config = dict(
    model='sound classifier',
    time_shift_ms=50,
    targets=['emotion'],
    qk_norm=True,
    layers=16,
    beta2=0.99,
    beta1=0.9,
    precondition_frequency=32,
    lr_schedule='poly',
    weight_decay=0.4,
)
Rows from block 4 of a small sound classifier, named by matrix and row number. Rows with one number belong to one neuron. Each number is 128 + 24 x the weight over its row's rms, rounded and kept within 0 to 255. All counts start at 0. Numbers have three digits each.
After each neuron's rows are labels from the 100 clips, of 14976, where the neuron reaches its highest value: "strongest on" is what is common among them. Only what is clearly more common there than usual is listed. The data: acted Russian speech (Dusha). In brackets: how many of the 100.
# fc1: MLP up (model.blocks.4.mlp.fc1.weight, 1536x384), inputs 0-95
# fc2: MLP down (model.blocks.4.mlp.fc2.weight, 384x1536, transposed), outputs 0-95

fc1.178:112140092123111118184144134118171108153128125091127143136104099101148109134051120170129105102121113074135097118136147121142121090145131149149117111122153164165131130112101082085115144116137155113126182088090148124133128130074139132137124109139174167129138158135152136113143111134129124117
fc2.178:130102102163127164113118106117132108129083127170079127097125106173169125124158094111116134170172118151082132149154150126179150099115130126120090097136101145126153099100127101121176102105120095126110123113123159102145138107112081109119134102147102133136128135134169116043099121088145135119
strongest on: emotion: angry (59)

fc1.665:095125142140140139159136132119155115087106161127135068122121106125105152125125128169103151116097113152140145107152122141111117116115118134108119138110117104130163131112118112171098180110114122135174103129144124114136148105102098118158062125087107073134164111133157134151137125157120199146
fc2.665:093128117144118096132136117129125121138146124159150102144153128105111110151107146164119135078150135154110140161125110123129092133108163173132156099141144118194163142170136121109102144109164133165133139104117098122143132160109107136128147126113122115136117126126137141127132128120117114108
strongest on: emotion: positive (42)

fc1.164:154107115125110122117133112093169152153123069127136105130086154109118135120108122137137097125139111113117142087103153091115101101102130115121125131113139089132138114104144103120138101153113108136158202140139124155113140163122125120103150112129126119133120112116150134128097097100162144125
fc2.164:112154111135159132106144139186122123152129084125122123106134096143138096137112156076151121162122120147138130149094122129184147099097117184106116119075105154138103127123160136146139146122136107154114104108141139113112161115143126158151108138094109151127118154088138140093101145104118162164
strongest on: emotion: positive (44)

fc1.312:121108137063164142105125126115117124186127127141136163084108143153117154144129135099115143145136111152131149102103140144151129129116150168090134118119113181146120162087089129159142140137156120124149102136179145101149140146071064132153110153108127146134110128105119125123120149158163123131
fc2.312:123132157133109154099133167136098122098141105127111125096111071170161149115119140134139129148154130141123127131114050135135178130117121151147132154156202113166133111149135128119149114108122103096146182137149112124120120159123114126123122153143156110140145124153101102168135137136102142125
strongest on: emotion: positive (46)

fc1.697:095132151122120151131101128140130136132082093125110146123116137043118177144104134039153115136145129116120131138137120126127139186120076130110163171124130099102136124172125154131155130113127124159151156092146127104177114111130095178105125109157109110114134155139170119128154102115133148123
fc2.697:098124133146151112087148108121113111123126136129153125140164156119096079141115169127134127112095144129125124115138130146109124124110140103155112103129107139103108150112114157107124131136150116080089114147131129137117147172143170129135131093088131092126105108117109117061124139157115146168
strongest on: emotion: sad (86)

fc1.683:103167165148138068160121128129144146123116113169100111132113168135152142138141107158112156108108108155137103107111123119098096125170116144128096153119130092110150184117115103129121122103112126130137140137159093132094149093126106110106129086120137142128129118099116116140117139112150152108
fc2.683:166163166113146133123159157166183094123120094081123099131101127134099126119125079114104084159126128127173129145115129126151127125062153084131131146141104152130113094128109092118150138115127109158137127134135180157138138100170174150125098199122104133138101136121141155134147132133141151195
strongest on: emotion: angry (40)

fc1.533:188153157110133116113155128113117161140122102104129167132127157116083119109114160121143138153098164123130137111093146165145125152135118121116127151137130143167147168115137086148145122122132153138123116117149137112146118117135124138146151142124138150119112109142171139112160139157109110106
fc2.533:104135131105094102106119117116133114142125149185109123143137143111148130164136143091159167142097171145115125142131150154088124142151110128102072149128123118181112134104171099104054128182184124117145090118169116126150123114106096119135116114132106147167123159150125148177109160193132121159
strongest on: emotion: positive (43)

fc1.108:167121146148102121116136150098132149130113141119129134154127112137167143117143158135116124137095138178145148124157114147124170134122134111158080141176086117116131120154136112111154135194098115119109139143144127145153118141063129151123138115135120128114147092098181120141144144107133104122
fc2.108:128111131133112135096147201089132111106129092082105135162088100121088122122096119098130109158123132128130114150126056120124138100123109137112147177132094158127106123119176119150155104107133158159147135177077101110107114094120106119107096117124141123137189125136114119116130147124135098144
strongest on: emotion: sad (56)

fc1.522:112084135126074120101135114144137125156062124060110141128166135125120160139135163087113145127146145124105133099124148123103143114124108067144110150093134114121220161139181072099127113105108111105079143151150150124148142129137132182110128128138109123145136147134151100162130098163123147116
fc2.522:104123190109149137111145134151114135108086136123141131135186131088102116135113073157101136126089152123112089121109109117114118162140133111138136086133155131121185092116107132097112137121098094178098140184171145147121124180121163136114109118117104190211118145080127133111146121118150143114
strongest on: emotion: sad (100)

fc1.54:090148187142149137125093127184137134087152168076104113152153101126099115149131143126091107130123153127147101123152097190089138166156106150121160177143169124111154078164148084172130152094134133105152095150138138126149119141118088139155133119111121092103130148135144127141108143099139143147
fc2.54:119170097133118144113094110144154127216075150126162129128126129073128137138131119159105134137125114138099174152091152109140154136088153089145152066143101077134141132103103147110089187093165112120115133165130110149131196190080105143105107135105133094097150111095147108109115143131144119137
strongest on: emotion: sad (89)

fc1.264:097087153143115182126136110161114117132150134105114108146087108138135118092137144099125138142119150142159098124147091120159093151122114117149193105128122137122140108105138111143142151143093135153187100121151097132140117108190102122097115121157093150143106112105132111141142140159115137182
fc2.264:135116134111103099146106148093088088132196076161090129135171102144111145119147106152149136122111093169104127078147123157130112100101070108105091145174149143130081120170137140138157116132143085132082137118061110165118116100126117121098171120090121150163127123140127160069117154119134118105
strongest on: emotion: positive (50)

fc1.417:166113165133181162171157140114126166142125146118148123139156120102115116134147128095155137122108099143138128072085135158124129128133140176138085143101080090122103151161170115129117160150136147075117136137114103125158118105109112150094129148137099111123137104109129151145128134122141163198
fc2.417:146100090111108207105107130088123124156084101140127091158136114113109135180138113074197087096142129115135161137090146117127131085107097129129163131156110138132125088122159140119135145154124104143113119128150147129127128141150107132102110155127135134136147135151163151132119125155172145154
strongest on: emotion: sad (57)

fc1.756:092134107124177140117079145135149117123102127108124138117153132076151118095120152141139161101085101084140122129109113135116113130138094146120127118074135103114139096087075117152127142138101149116149160141104127096153124120116082111118134132121126119098124153131128156120122153107121135173
fc2.756:131096108107089074123179091115080099110161123156096128111115095097102117158117121135109154105148144139114130107150129091142134086123146110136110139157119102139082125152140141075118121156107122157117083140123126126084123130130134163113131103091112106106149107147124131025124144147147132089
strongest on: emotion: angry (48)

fc1.76:110153161135175152114102113156148161129093130137141086167139151144109086129138090164116106143160159118106121141130124174101145114112132057185131155134111106156152163098120074128101173117123101164127105156159125138141104118151174169123120107139098141108112139110119094132120114186131131137
fc2.76:129132149142154127133123133136132096137119130130117145110183123079112110152097103158134139121169147134132119121123158105134130139133118125127166080153111152117138105121100138152070138137138142137095122143132146132147153125133103105126087162127122158114119142104114136019100175119110125129
strongest on: emotion: sad (89)

fc1.279:128117104142106117118119134123159160162112135150140096127115131102109080125123116143104133136129218143121102118120136093115172074109119107092109132161103146148186138135107136178172107135140129127137145111112179079112145144113091103177113158121098133120118120108132120127109136168138123139
fc2.279:119117132111120164109126111111114135115180121091145143126128137120157110104084128125168160118134145125101160094091105125155176134093154124131124121164141115143119155120189113163151144099168130075109140128077124119151086118146137178084141123121101084120151161145106138088118170134154133123
strongest on: emotion: positive (65)

fc1.322:121131152095169159140144152097163161131096126154099170105113117109101071139144142142103137095119092172115103110127150151138111178115135099127139129124111118146178090082099143131131149141104131119112113106080131133128135121117106152118104109106168107116181164123123143140121150101165124120
fc2.322:108124112133134161147111099095137132152111097145138131119120112070141139176113113119138124132112126101123122186119126129127113148117127150132120123099128173119109134128106158155124131125139147111129144106155113133152103129125116150131151127110110125087145157099112111085159157153147124137
strongest on: emotion: sad (78)

fc1.212:168145097164115146160168120115099127115122093153121051107193127141135128089162135124115110121149107125121098123122101127132153103134141087156152101113114103142185144049081146128091137139111109132145168153138105130112126115129132102100109171145086117176138104122160171107150092125167130143
fc2.212:100112148123114112130163105147119107128109153121129118153126115138100106112150081150121100117143107156104114163137129101080131140159149196110111135162136101164089145162164063055151131151153103125118142150045080153129133064115106116145140138099105157116145135141157153083104159120137144141
strongest on: emotion: positive (41)

fc1.737:154157154142126110106126125161125148107091140124121133153106129120105107161133114087098127153160118128114106128144121086155144113131179165151135157106101107162191095128155158116182158148099171155171119123162191157126139129104127134133092111143105121110122157142158148116069126135133124146
fc2.737:122138098143126144140126131135124181122135147105143120131154176092170148166116150157117125106135137143093130123142133141131132146127136144111156091120129129132132119152080108125109129165111135120128140107135138126136108142156052139129141134087125125139103131112117099068103131135101102144
strongest on: emotion: sad (66)

fc1.679:125119117119124124093085115139100147114136143127105099126118136137136089127118122134113128125099127104127106142118083125060141162107111137111112116130126082119162103098157152119119132114098153126086141124150137128095144108108129156109105177143134144150165098121180127128090131114127151178
fc2.679:146122159143150120151136121174150130122117151116174103150133143146089103131118096118099145147167155182118115118138110139131108107101147117144158119126090156144133181097113120129085098129160104144128119118130141144123157179129140107160144068142142139115098134124133161101139131141106117105
strongest on: emotion: sad (84)

fc1.116:161165183178097104084085127121174108146111140142119109100120106095173156154147120136146133110139152130173141114130137100091172149149122157120098099108116112128144136107076105135129169160063146092115114137176113118157107146080145171163107123150132156137142105130167139122113180118168117150
fc2.116:140109168132143122130157112139152117099107120080145154148142136108124128127145103133111155172101154106130120122182098153112127149158104090114124145126142134118133099133136090105096152102150085126136142096066196113109144151128095115114106123143156137105128139165153150094203097148142138104
strongest on: emotion: angry (45)

fc1.348:103114131141121088111080110129130096102092116142109165135132142108102152116161125093134197144099097069132104124155126134116145126137112105134121160091152139149137117140145150099152098110079144134109141085120161073107081145158126130098140156215145122120143128134145143125105118147155110146
fc2.348:127125093121146122115142100102130113152133162105119148125149110091114140149120150116126094145092128114070125147147125120121109110130091132132115118132102106103087140127136119128115132150149091124097133105134120124130110123146117134111118118097094090111104134110132130000154138097129144127
strongest on: emotion: sad (68)

fc1.352:129161126114136155097161104135126115096102137132151080117099122155142107105144140126129153111166107120152129123124158121177123135115104134085105167142132124130198111086140110118104175114155137150165124112157109144144110160151115134126113122091145151129120124125112155152121139108106142149
fc2.352:116134114124152141096117141129144080119109152139091122165081125109152115164125120153117125126145155108104135149117088147129160134146113095172129119124114089117141136107111165100109106151125105155098154108136130129150114109150092130094135122150144162101137104167110123079096144154133149144
strongest on: emotion: sad (77)

fc1.354:161112162133103093104134142072141139151160106089106158103135147110128060121130130136133162124099142142156129147125155152129109152116162136123115116164167137122169099092117185113107049142096120109098143129114126149118104157114113162118104159125154118149141101150130109106164093089140134129
fc2.354:119133132134119111138145141111107125110089120137182141113134137121130100104151166121094125126127089170144141109157131154124123125123105126140129187129131170167054134109143129155106122093185157110163104117065077188152196114108153096144112109125128113166120112138084114088136120132123125124
strongest on: emotion: angry (54)

fc1.234:133145148180134139148149119150173141103090081091115093150121131146149139153135093120102092155140094109152123115180119157091111098115138133149159154132095108170189124088150131153154157159101140117156141121092134169142166122063131105091106095152145096105091114122128121161118079140123117117
fc2.234:122113114118167105140122134158095112139101115110113137100136140135156113159117115110116122158136133145060130134140127132158119110095102106152119113100151118128101113135139091112121112152158093119128136115147128116139151161133123136144139154081121140124120115132131118005082118125148143120
strongest on: emotion: angry (65)

fc1.196:094102067176160148116170153154150144118143126100111143130109141145108132123113163113104110136161145136125140172092090119145152099149121080134151104123153110137137085126137113126120100112144160113130136143130137123149121132155133142155168148142103096139119179149125108173098131127103165123
fc2.196:145164120091105140159141206068151163180077126104151133137123155100135107117177092229144142113124132124121111118147150112127122122108120126132123146155134160078069128173145083113116140101135115186127142114096132142150120144085129118109126113128149179117121098103127131132128122102111071115
strongest on: emotion: positive (59)

fc1.55:121144164156138127135119137133165128121084126142133102129125097161112118129130097073098176164159119134172166150118126150097128135163135103136139118069057113122161146096082145149128121119086146111177107142138093098119128150153100089059162111107129105144142149130127142168105088133136138143
fc2.55:121110100173151130092097103107105106159152151095136122125147107140123135152133106078139091165099114138081110124120079115117096141108149146109103138109142122112120161122146098079111092128136108138111185121139152124090124104126098141168132117123076098092119122105126132063099132133092154089
strongest on: emotion: positive (58)

fc1.202:146117109084170141116155121116085125121073150125142118114152138120117102100120130177137144131121103145132126110119113135140142124156063135123128125152104158151160114111103161168101102152109134127131148152141143097100115145136123194118091165114126117097141144100080108146088108135130126091
fc2.202:120136126115091107162110072116090101136145130141137147134150151131130148103113138086143133113095163125079110133143130084124115109061132150133137151113136096140087153119101100111098157119133116160126104150116119121135128159162099104138119078109138139127098150132149117002150108106106127148
strongest on: emotion: positive (65)

fc1.125:109148143101145151121114126156136108121047139145109139144140091168103122133121098082143137122147108120122097116138119167127144139100100093137155131154115169166132130153127120108091119146124123144121161143140175111079113144166121185117153157160084125062136090134115129131125147103134108112
fc2.125:139138106172116112146136125188113116147120156136134143142169135099115124152098154154153108147113124118099153165108108126109136130122102130134105120116113097131109114099125155112110111112156106140124122102118125127108141154153139114123133133127139134153109128129115138000122122102171169158
strongest on: emotion: sad (85)

fc1.87:132140135115142083117167126143191142125112056092181151120150082153071129110116072122144137115106109113136141093157093132110100118138128107152124146116113129126133156117132112136146118079131118142123086142130121109129107137082130127109121133170148121107129089113126136158138129101082066133
fc2.87:133142112145152138156123119106105149182136131122141135137122129140102132145150092115082118117122160102125137118103133095147085139126126150071122136101107161099095121112166138148094123144140133128072106106125137106152160106118168128123098106153132119106107187187123149148127160132089086101
strongest on: emotion: positive (50)

fc1.92:142155100143126172114138144134125143157115136129091129120170180109151110107106115118130106152118137128146163135112138126084117124116141129122134116137113111082150088136099127117112090120155142132136103160156145130129172110152160130110139145102115115117102100141116115211121130148098084113
fc2.92:143102145101131141129139129138098152151078104128146152119141123097122132131128086090134129139135162104126138124132138116125150109137048158159145114101108146056103132150144099138146124156148115127110119122112134109131111064140094131094148147141117116095132127165169156080137135144126135144
strongest on: emotion: positive (43)

fc1.687:131093146144106149168127126116168176160126126138156126130126109122131145130169171119149114147101093139122101135121087125122156116132121122146110166126132151152137115115166147147141144139092123133119109117153120170149144140128090121126094147144105193140138148131100124136122154133127107106
fc2.687:154096139128146110180148143141095147117159096107088189119103098125135122120174117138146137124114124097064142126156142164140166158098118143090111124110145122091092146123108115118140089126138139145102119153079125124129146119162127152172125105134115154123138104143152118104114146131163147091
strongest on: emotion: sad (97)

fc1.267:089129166104169127116152071116114139131117096143114149151122143119133168096162130105101129147104124097080138158089140154140165135144104099143133161106090111144130079103122096131150157116098103106134114147146141136153139167103169112124113128110149152157110160111150115159123103132094145162
fc2.267:118102106135085159134139119102107131146103094123128097143128135113142152135112117141119147118135111183140117135159110155183101148154118118150113091146086126099123118119110158062164109117132186119103113153099122103088111157171114108178077116133124123114119105139093120061125116120134118166
strongest on: emotion: positive (59)

fc1.605:151123124138147132097123109107124162179130159115087139126152112113144126147093124083114130107147093156123086073131143164123130159124143114087105128148101115141160095096130155114113119119117129144142114129146143106187135142127136141108133138183127134095138119090121161113119139134116124121
fc2.605:132134174116144142113143140100134113135179140133142113160130118158131104096139098148128130101105103145152154114122114154115155109107135083109109194169111133159136173133129111105115136156113124131162148148122137150116109151101131161154120107137135073132111146167127150102113130118118119150
strongest on: emotion: positive (45)

fc1.623:184098159132157160150125132116140126110088114139124112080150087107116082106155138089129145144121128108122103078136182100112135106149146136161149148149164153132143176093124116134096208115140154130117119122130139087122123091093070105110101154110122131115115125144141140143103117144138165168
fc2.623:111140138142151134082138088144113140130158140158115110142118127142129179138132105174084108107152088147115119140095122135151145158148096120138095148105073121118094100125064144122160096159163130097122151183103115104131127154136190150125146131133155124097162143116104170057135112109180109135
strongest on: emotion: angry (47)

fc1.4:120120133144147098169163130110115109136122145118184196137103162140161096124074109133111131134138111140116158100123143118118124160130137113105126093151148128177141098107066158112147149107100115106141114103135176155149151142106098121126129125127118129134125129110144072127124097155142167113
fc2.4:165128127071154125170114133144116120131124105119148074144105158147119154138115144081201104122144153132112124133135092145138171132100098130196168166080113134157105143162133148107091098175127146123083146163153155127153098153119139118106145133139147148169131126151128114174134148133091106123
strongest on: emotion: positive (74)

fc1.277:139144130126152079149134166102136149149187173128134138153153150126107114136097120110098121127130159187141148136139115127123139127121167154144114123129130099137142122146118103135128085119131137147123184165169158124162110117168162087113115082118103135090099142113145119166126132169145100158
fc2.277:138134144139125121138115133168103139085130144113147133134129110140093083120131151146145138121110120092142158136116130105131117163122149144118131140141184103155112153109088129153123146088153121128143128143102146124102131099123101134125130112124141099142117148139110138148135145109131128116
strongest on: emotion: positive (57)

fc1.739:158131072154128130093098148158158098155101147109092124121107163134167154128154101158137136119111133103145139145105119102127109113108135138136138151121118096139137119105110165107156122101090133150104181110164181069184116140155101122129147135119123154120114134119148110133085120094147082142
fc2.739:132135140158150101084198103124138131122131114156128148115125100090130107155127100143146134135175130142143135130143108128101139115107116179124149137124110121102105175107106060168156125165100170122159112144143124143128140105122125162098165128124134130149144127107126173101162140114169122091
strongest on: emotion: sad (73)

fc1.37:111155172151175121102148101091100141127161116094171136096103111148109126143108164126155102103071145116119105106089131111093160157142121114084141112175125136119156142105123151132121142117140123098100144106144167113148133152128110088124124080142128142139131090155087147114126125141077138129
fc2.37:130118150159142153150111126118130130126126156103158099096102114151150079131127118118124113135161132179115097114122106138143124117141069138103126153151149157117118126104150128130124096156144130097124121125140119148109126124119147103114110135140153167118114135159108152062102140132133151179
strongest on: emotion: positive (55)

fc1.363:137110144123128123120116115150124096125113142128135113120128149157162082117142132107167166127097107146129137180124157128111125160153136142146136175144082133106149127106103124135082125142124163127110099171114124131137134183106112138127138135118137145116133120082160147101111143145121146153
fc2.363:132140121093140147118122102123180135130096099134111135127138088121139091154103116161109144119163148122124132158113121127124142174099172094168159093123098093121128129126097118134146139137196168118119158160128128137122115085113105082130140057104104129103145103121138100163120102140148121144
strongest on: emotion: sad (76)

fc1.389:138125126127121105150139134091110094123105144130123061128093166164122125127107111103111137132127098095098119115077128113087141145087166121146161190100109129113127139087084134158137146144123161167173124128144153123129090115145163147106119103096117107103157149096125138142120110126159090112
fc2.389:127105132106167161115100147134099142136152157112139117130143064146144119102143165139132093140106157091133111179125142104186163127129113134152110142108105085133121117110141126128132057108186115127094143153102107102107113123136122129087121071122122167151105146124118116095129150144109098149
strongest on: emotion: angry (55)

fc1.475:124115156105080169151099135185133141117071137129125123148123115115123123102125127101151141127147138106154115109127091144136154121145114104132130172163110138158126108137112180154143133183115150113133123132116171153123166103148068132161109178140159132150160142130125096172145122129163116100
fc2.475:118124099149139073089146116098094150117133141125149101131128141127109115113120153121132100088143129123129117136089124126139099093153113120138145087125123114139104139142144090093111129127109083118115155118129157127125115155109135112133137138091093104061114107133105141034158101123128105086
strongest on: emotion: sad (88)

fc1.118:111107114153126149126115145134176165118115130115122127170119109109125153123141097110127162100120134109132122150148124181150149155142139098137116143122139094156158138125143122179140093142103180129126133110126174084125125147158159123103119129159147071115102076120144111126066103149143136122
fc2.118:119116106108116101117147128114121078141135155133117145128121118107113114139119127133145123149104133139089114120143108110132144093115090125154130128100114116105101117132122128089129120130124096143124102140155135151142108105133099126125145138093108127112097173096146131000138127110104130136
strongest on: emotion: positive (45)

fc1.126:168136143085144108086116107113101102159132127146144094159111123112139139084102155107139117123125151084121114134112140136110130143122127127131116182182170119215146149118138144146164108149132135141153142127100171146093146096164117143106119138161154129109170122122145114113113150174086076107
fc2.126:134130123105148110064112127115109124096126114180125156090125102140099107109130128162127131142170096152109095149101104142175112061138162137127121157086151108183117116124122071129092169124150128160099131098128142131169117151140126129140158104094096136137147150122097120071107102131159148148
strongest on: emotion: angry (68)

fc1.270:101130110124122119139143150099152149124096167121165108122103107151110127126127134153089156154096162120149140070105182153157142136160131107147153128093123155148174157151142121104119097131158120102151146121138109119123129130098130124085114130128174113127142122143135123145139165141092105126
fc2.270:130074052111129112094091137093126118167123105109140084144135112135125115145155136089124131093127127123134119144149173141101116090116136172135116129119138160162089119171087113122130097119123157127085160101110143144105122136137176135137107113117176156142085144126073149101085124136152131112
strongest on: emotion: positive (81)

fc1.138:138133110169125144138090089127119103138108134112162129147151092113120135150156164205136083150101112150112129150141071127135131141149119116118092128135132126099113103127118126113143081112107114099129136103133161144129098119155095132100118118113128065123105136148133141161157138163158112104
fc2.138:158124165099137094146151137137087160130133123132113175138118152088121162158173139135148127135092121154126098094129114125095158122092154143114104104150101162125068156159127136159110124152119174097127080140156103146103126117135153123103118067136100138159108111142113101149145113131133150109
strongest on: emotion: sad (55)

fc1.330:173090106101112093117130133157129150133112165132125085154110148116125111124080135108081149105119088151102109142156140088138150156158097079140111122116094113127154169109111103160102081125138148160103132141146136112218135147130140152132111156104141126084143135160112086165130152102116117109
fc2.330:151176113107149146122115143130113148132082124103199102154100161134190133153115092112081086097126122167137141127137120111115140111121110145130146113103155136134173118158088130132043176163122107146100100151087113157088157158126083123144117139131136145080102099127174091110154080149130095134
strongest on: emotion: positive (57)

fc1.334:102121097133143082107179118119172119107117117122137099144162089117113114164126095116121119153146139124109113110127166173139122152141092139128089126138120099147166195087136119154121156147113138133097093111082102149121158143066142166096085138152101131115089141115118095125125091132157130107
fc2.334:110099104115147168104121122151117107117094116129120123113149125135133138160118134169152129160118117131159139142115118109142168105117099135126158120136113126119129099133153144153118082144150131147120106128115140098155131169150136166104158115102162109151100146076131114080121130099102150148
strongest on: emotion: positive (44)

fc1.580:126134144154130153128136105135084131102145097145095130136111157109134127099129128132163168110141069152095167158130114142133112131133126149138161141148123113138153129105136104108134185136149134157159130175161143135158104165148137135156133159107143146081140096103106100142106131134086112079
fc2.580:138126092109130117150105111154180146155085143114154114097106164107119127109158137107128115112163148149116135154113128152155150111138157132140127139111151079103098152139134145116163121121145130160113141124096138106128129104114062111117094167127111159092129113120164160091143097153127080116
strongest on: emotion: sad (67)

fc1.33:151134160117156119093125105117146138127138104103149127113070097138106084138140154077127170080094123162104150140133150134109064129134125099134174125121145157147142179116120140143137106121173142133117153081134120144191118162146140163119113110125138119096150125151120089168162119135106120100
fc2.33:121106109131135118119136137110103116135173136109100146119096087119096141100107118137139142146132102167124110143142123108144142103102086130100087152129133131126081087149096119122127107133117132135167112126067125128137158124145126135109179122105087163145136133124091161038108141115167139148
strongest on: emotion: positive (53)

fc1.311:101132083117163126145126142157091114103122161124107154177131111143115109121125133126133124115095144129138156173160107160138081127120107182169122117093164139126155115133122116166126090150098143099161104117137160182087139137125147131118130150180124159128169138139082123117128075146146133111
fc2.311:127101143085122127144116100038092156122126117088130110109120114055140131086110120123121151127126138143142086103122141114125162130150123095150126101145120093131107149129110118190124147125147140166104139134103105104143104122102154170128144124114088144093101090131094138129151144118095138149
strongest on: emotion: sad (69)

fc1.193:103114127105091147125146071145142137109101104088196101144119143144169117126096116076117104130125092154106134173131137116130126121096136121145137135149155132140150154105163111095119154107083114147139170114154111086144097102130143140134144091163137155127097126120120127134127139175180091071
fc2.193:120125164116135130114172173134157141138155113078129132149097081128169148142149120111111123095118149142139142189148128130091199137154120088106102106109130114136122138172113150117145099139131126132129152129121140132131096157136182148114105121174133149121115111158116137107130132098106164143
strongest on: emotion: sad (88)

fc1.103:082131139156150148148072107106125124138110135085135121141130156148131159100140175151127108153120120116101119147116138138151163145124115146132153142147099129158164175117098138140149124141102134151116152127098100110136117111137113103142096133175120144091161146131124116138090120128127159094
fc2.103:123140110086104107110130126111135110133136125163169147132102131138130086142145122129102140123102101166102145113143118144125099151130128131078118116154157100139092145115130119113107135095188120122119117139102118125112120167125103151102112096131137124104128169080138125072105096102106110135
strongest on: emotion: sad (66)

fc1.113:120152148103118159145072143125126075171128185112126150176132158129167158123144147127076140133097142138158117116180088161125111084114120153160133148137167117133146122066127142136119141113123161097149100172190084150138136126143141128110148128129081122126099164160163110147134153142113114123
fc2.113:106145137124131159089119145099141106106110157148120124119106123184117137151150142144117135136143106140121149147076129156136168163113120158135106136147131112139105135129177138088135107112171080103122113135108134128098124092144143128120131159122112123136097146134097141053117121137141100072
strongest on: emotion: positive (77)

fc1.342:128147168151116139155127097134113117114147124120133099124097148116127108105144133152152132143138099159094109131126148130137126127074128171089162146134127116136145129112159132146133100123130100089102145134141131124126072164120129161152141151133174154132151123101093134173142124087136116083
fc2.342:142145133135163169111139127146141157070129165146156165159184129142110101129184130148156132144108123133107145124130112112119168167155102132122114108084164097150128139141149108081108094103149113131110115096085172129088165074117089127085102113134118145159136085141163131109132130168113149116
strongest on: emotion: positive (40)

fc1.358:118105120152105140138144126149100147066137168111128129143093113103127118129147109111120131109110129118192127132161145137132157104113135100126115123149085142127170123147119107128119148149117161095143111113113147152126126126079094102132106111144102139096161126131146146154127137161100131116
fc2.358:104175109135131126117117137121113100097121115135153101132124160146120139153201107131141119121106171080147124123105100136171147097094160134119148108106145098175102143163136128100155183144120126124181141119160120112143115121144157143143147131107119113149105131120109106059151144087125126108
strongest on: emotion: positive (71)

fc1.654:114116148132133146103090131196121120129082122110090153173136143155120162124110152119135142171089118134068140078129127139137129177155113150135121148107113132138157106128140113160120094124098129141157161145103164097179142142166122127118140155156132111142156118104120115160104144164151144129
fc2.654:113126106120120101099139111100120104125125150133116103106135118106123128138118124110118109144086128122109123133121102115136108100125102123122092119112119100118073108113126127119124121146125081128093117109141118118128112114144135137112118090112103082101115111122109122000121119120100145101
strongest on: emotion: sad (97)

fc1.415:164120136138159126152092110076137114094102100117107121116174145147122146136069080121106161134126137149144118126132144101125144119168145131066143101125138127110143136136112124123104149091113120116156105151129147164124161113086132161132104165113109139084127128107177162158060156131113091130
fc2.415:133126146078131168141094165166120130133124136145094170156141148121121093108144107129155087146092099097150155144157123132143132103127158166101117115120140149176144128090139112115114105107120124153098096151157134137185150125143138140119147131112148121113119104128103126130131131115102173125
strongest on: emotion: angry (44); emotion: positive (40)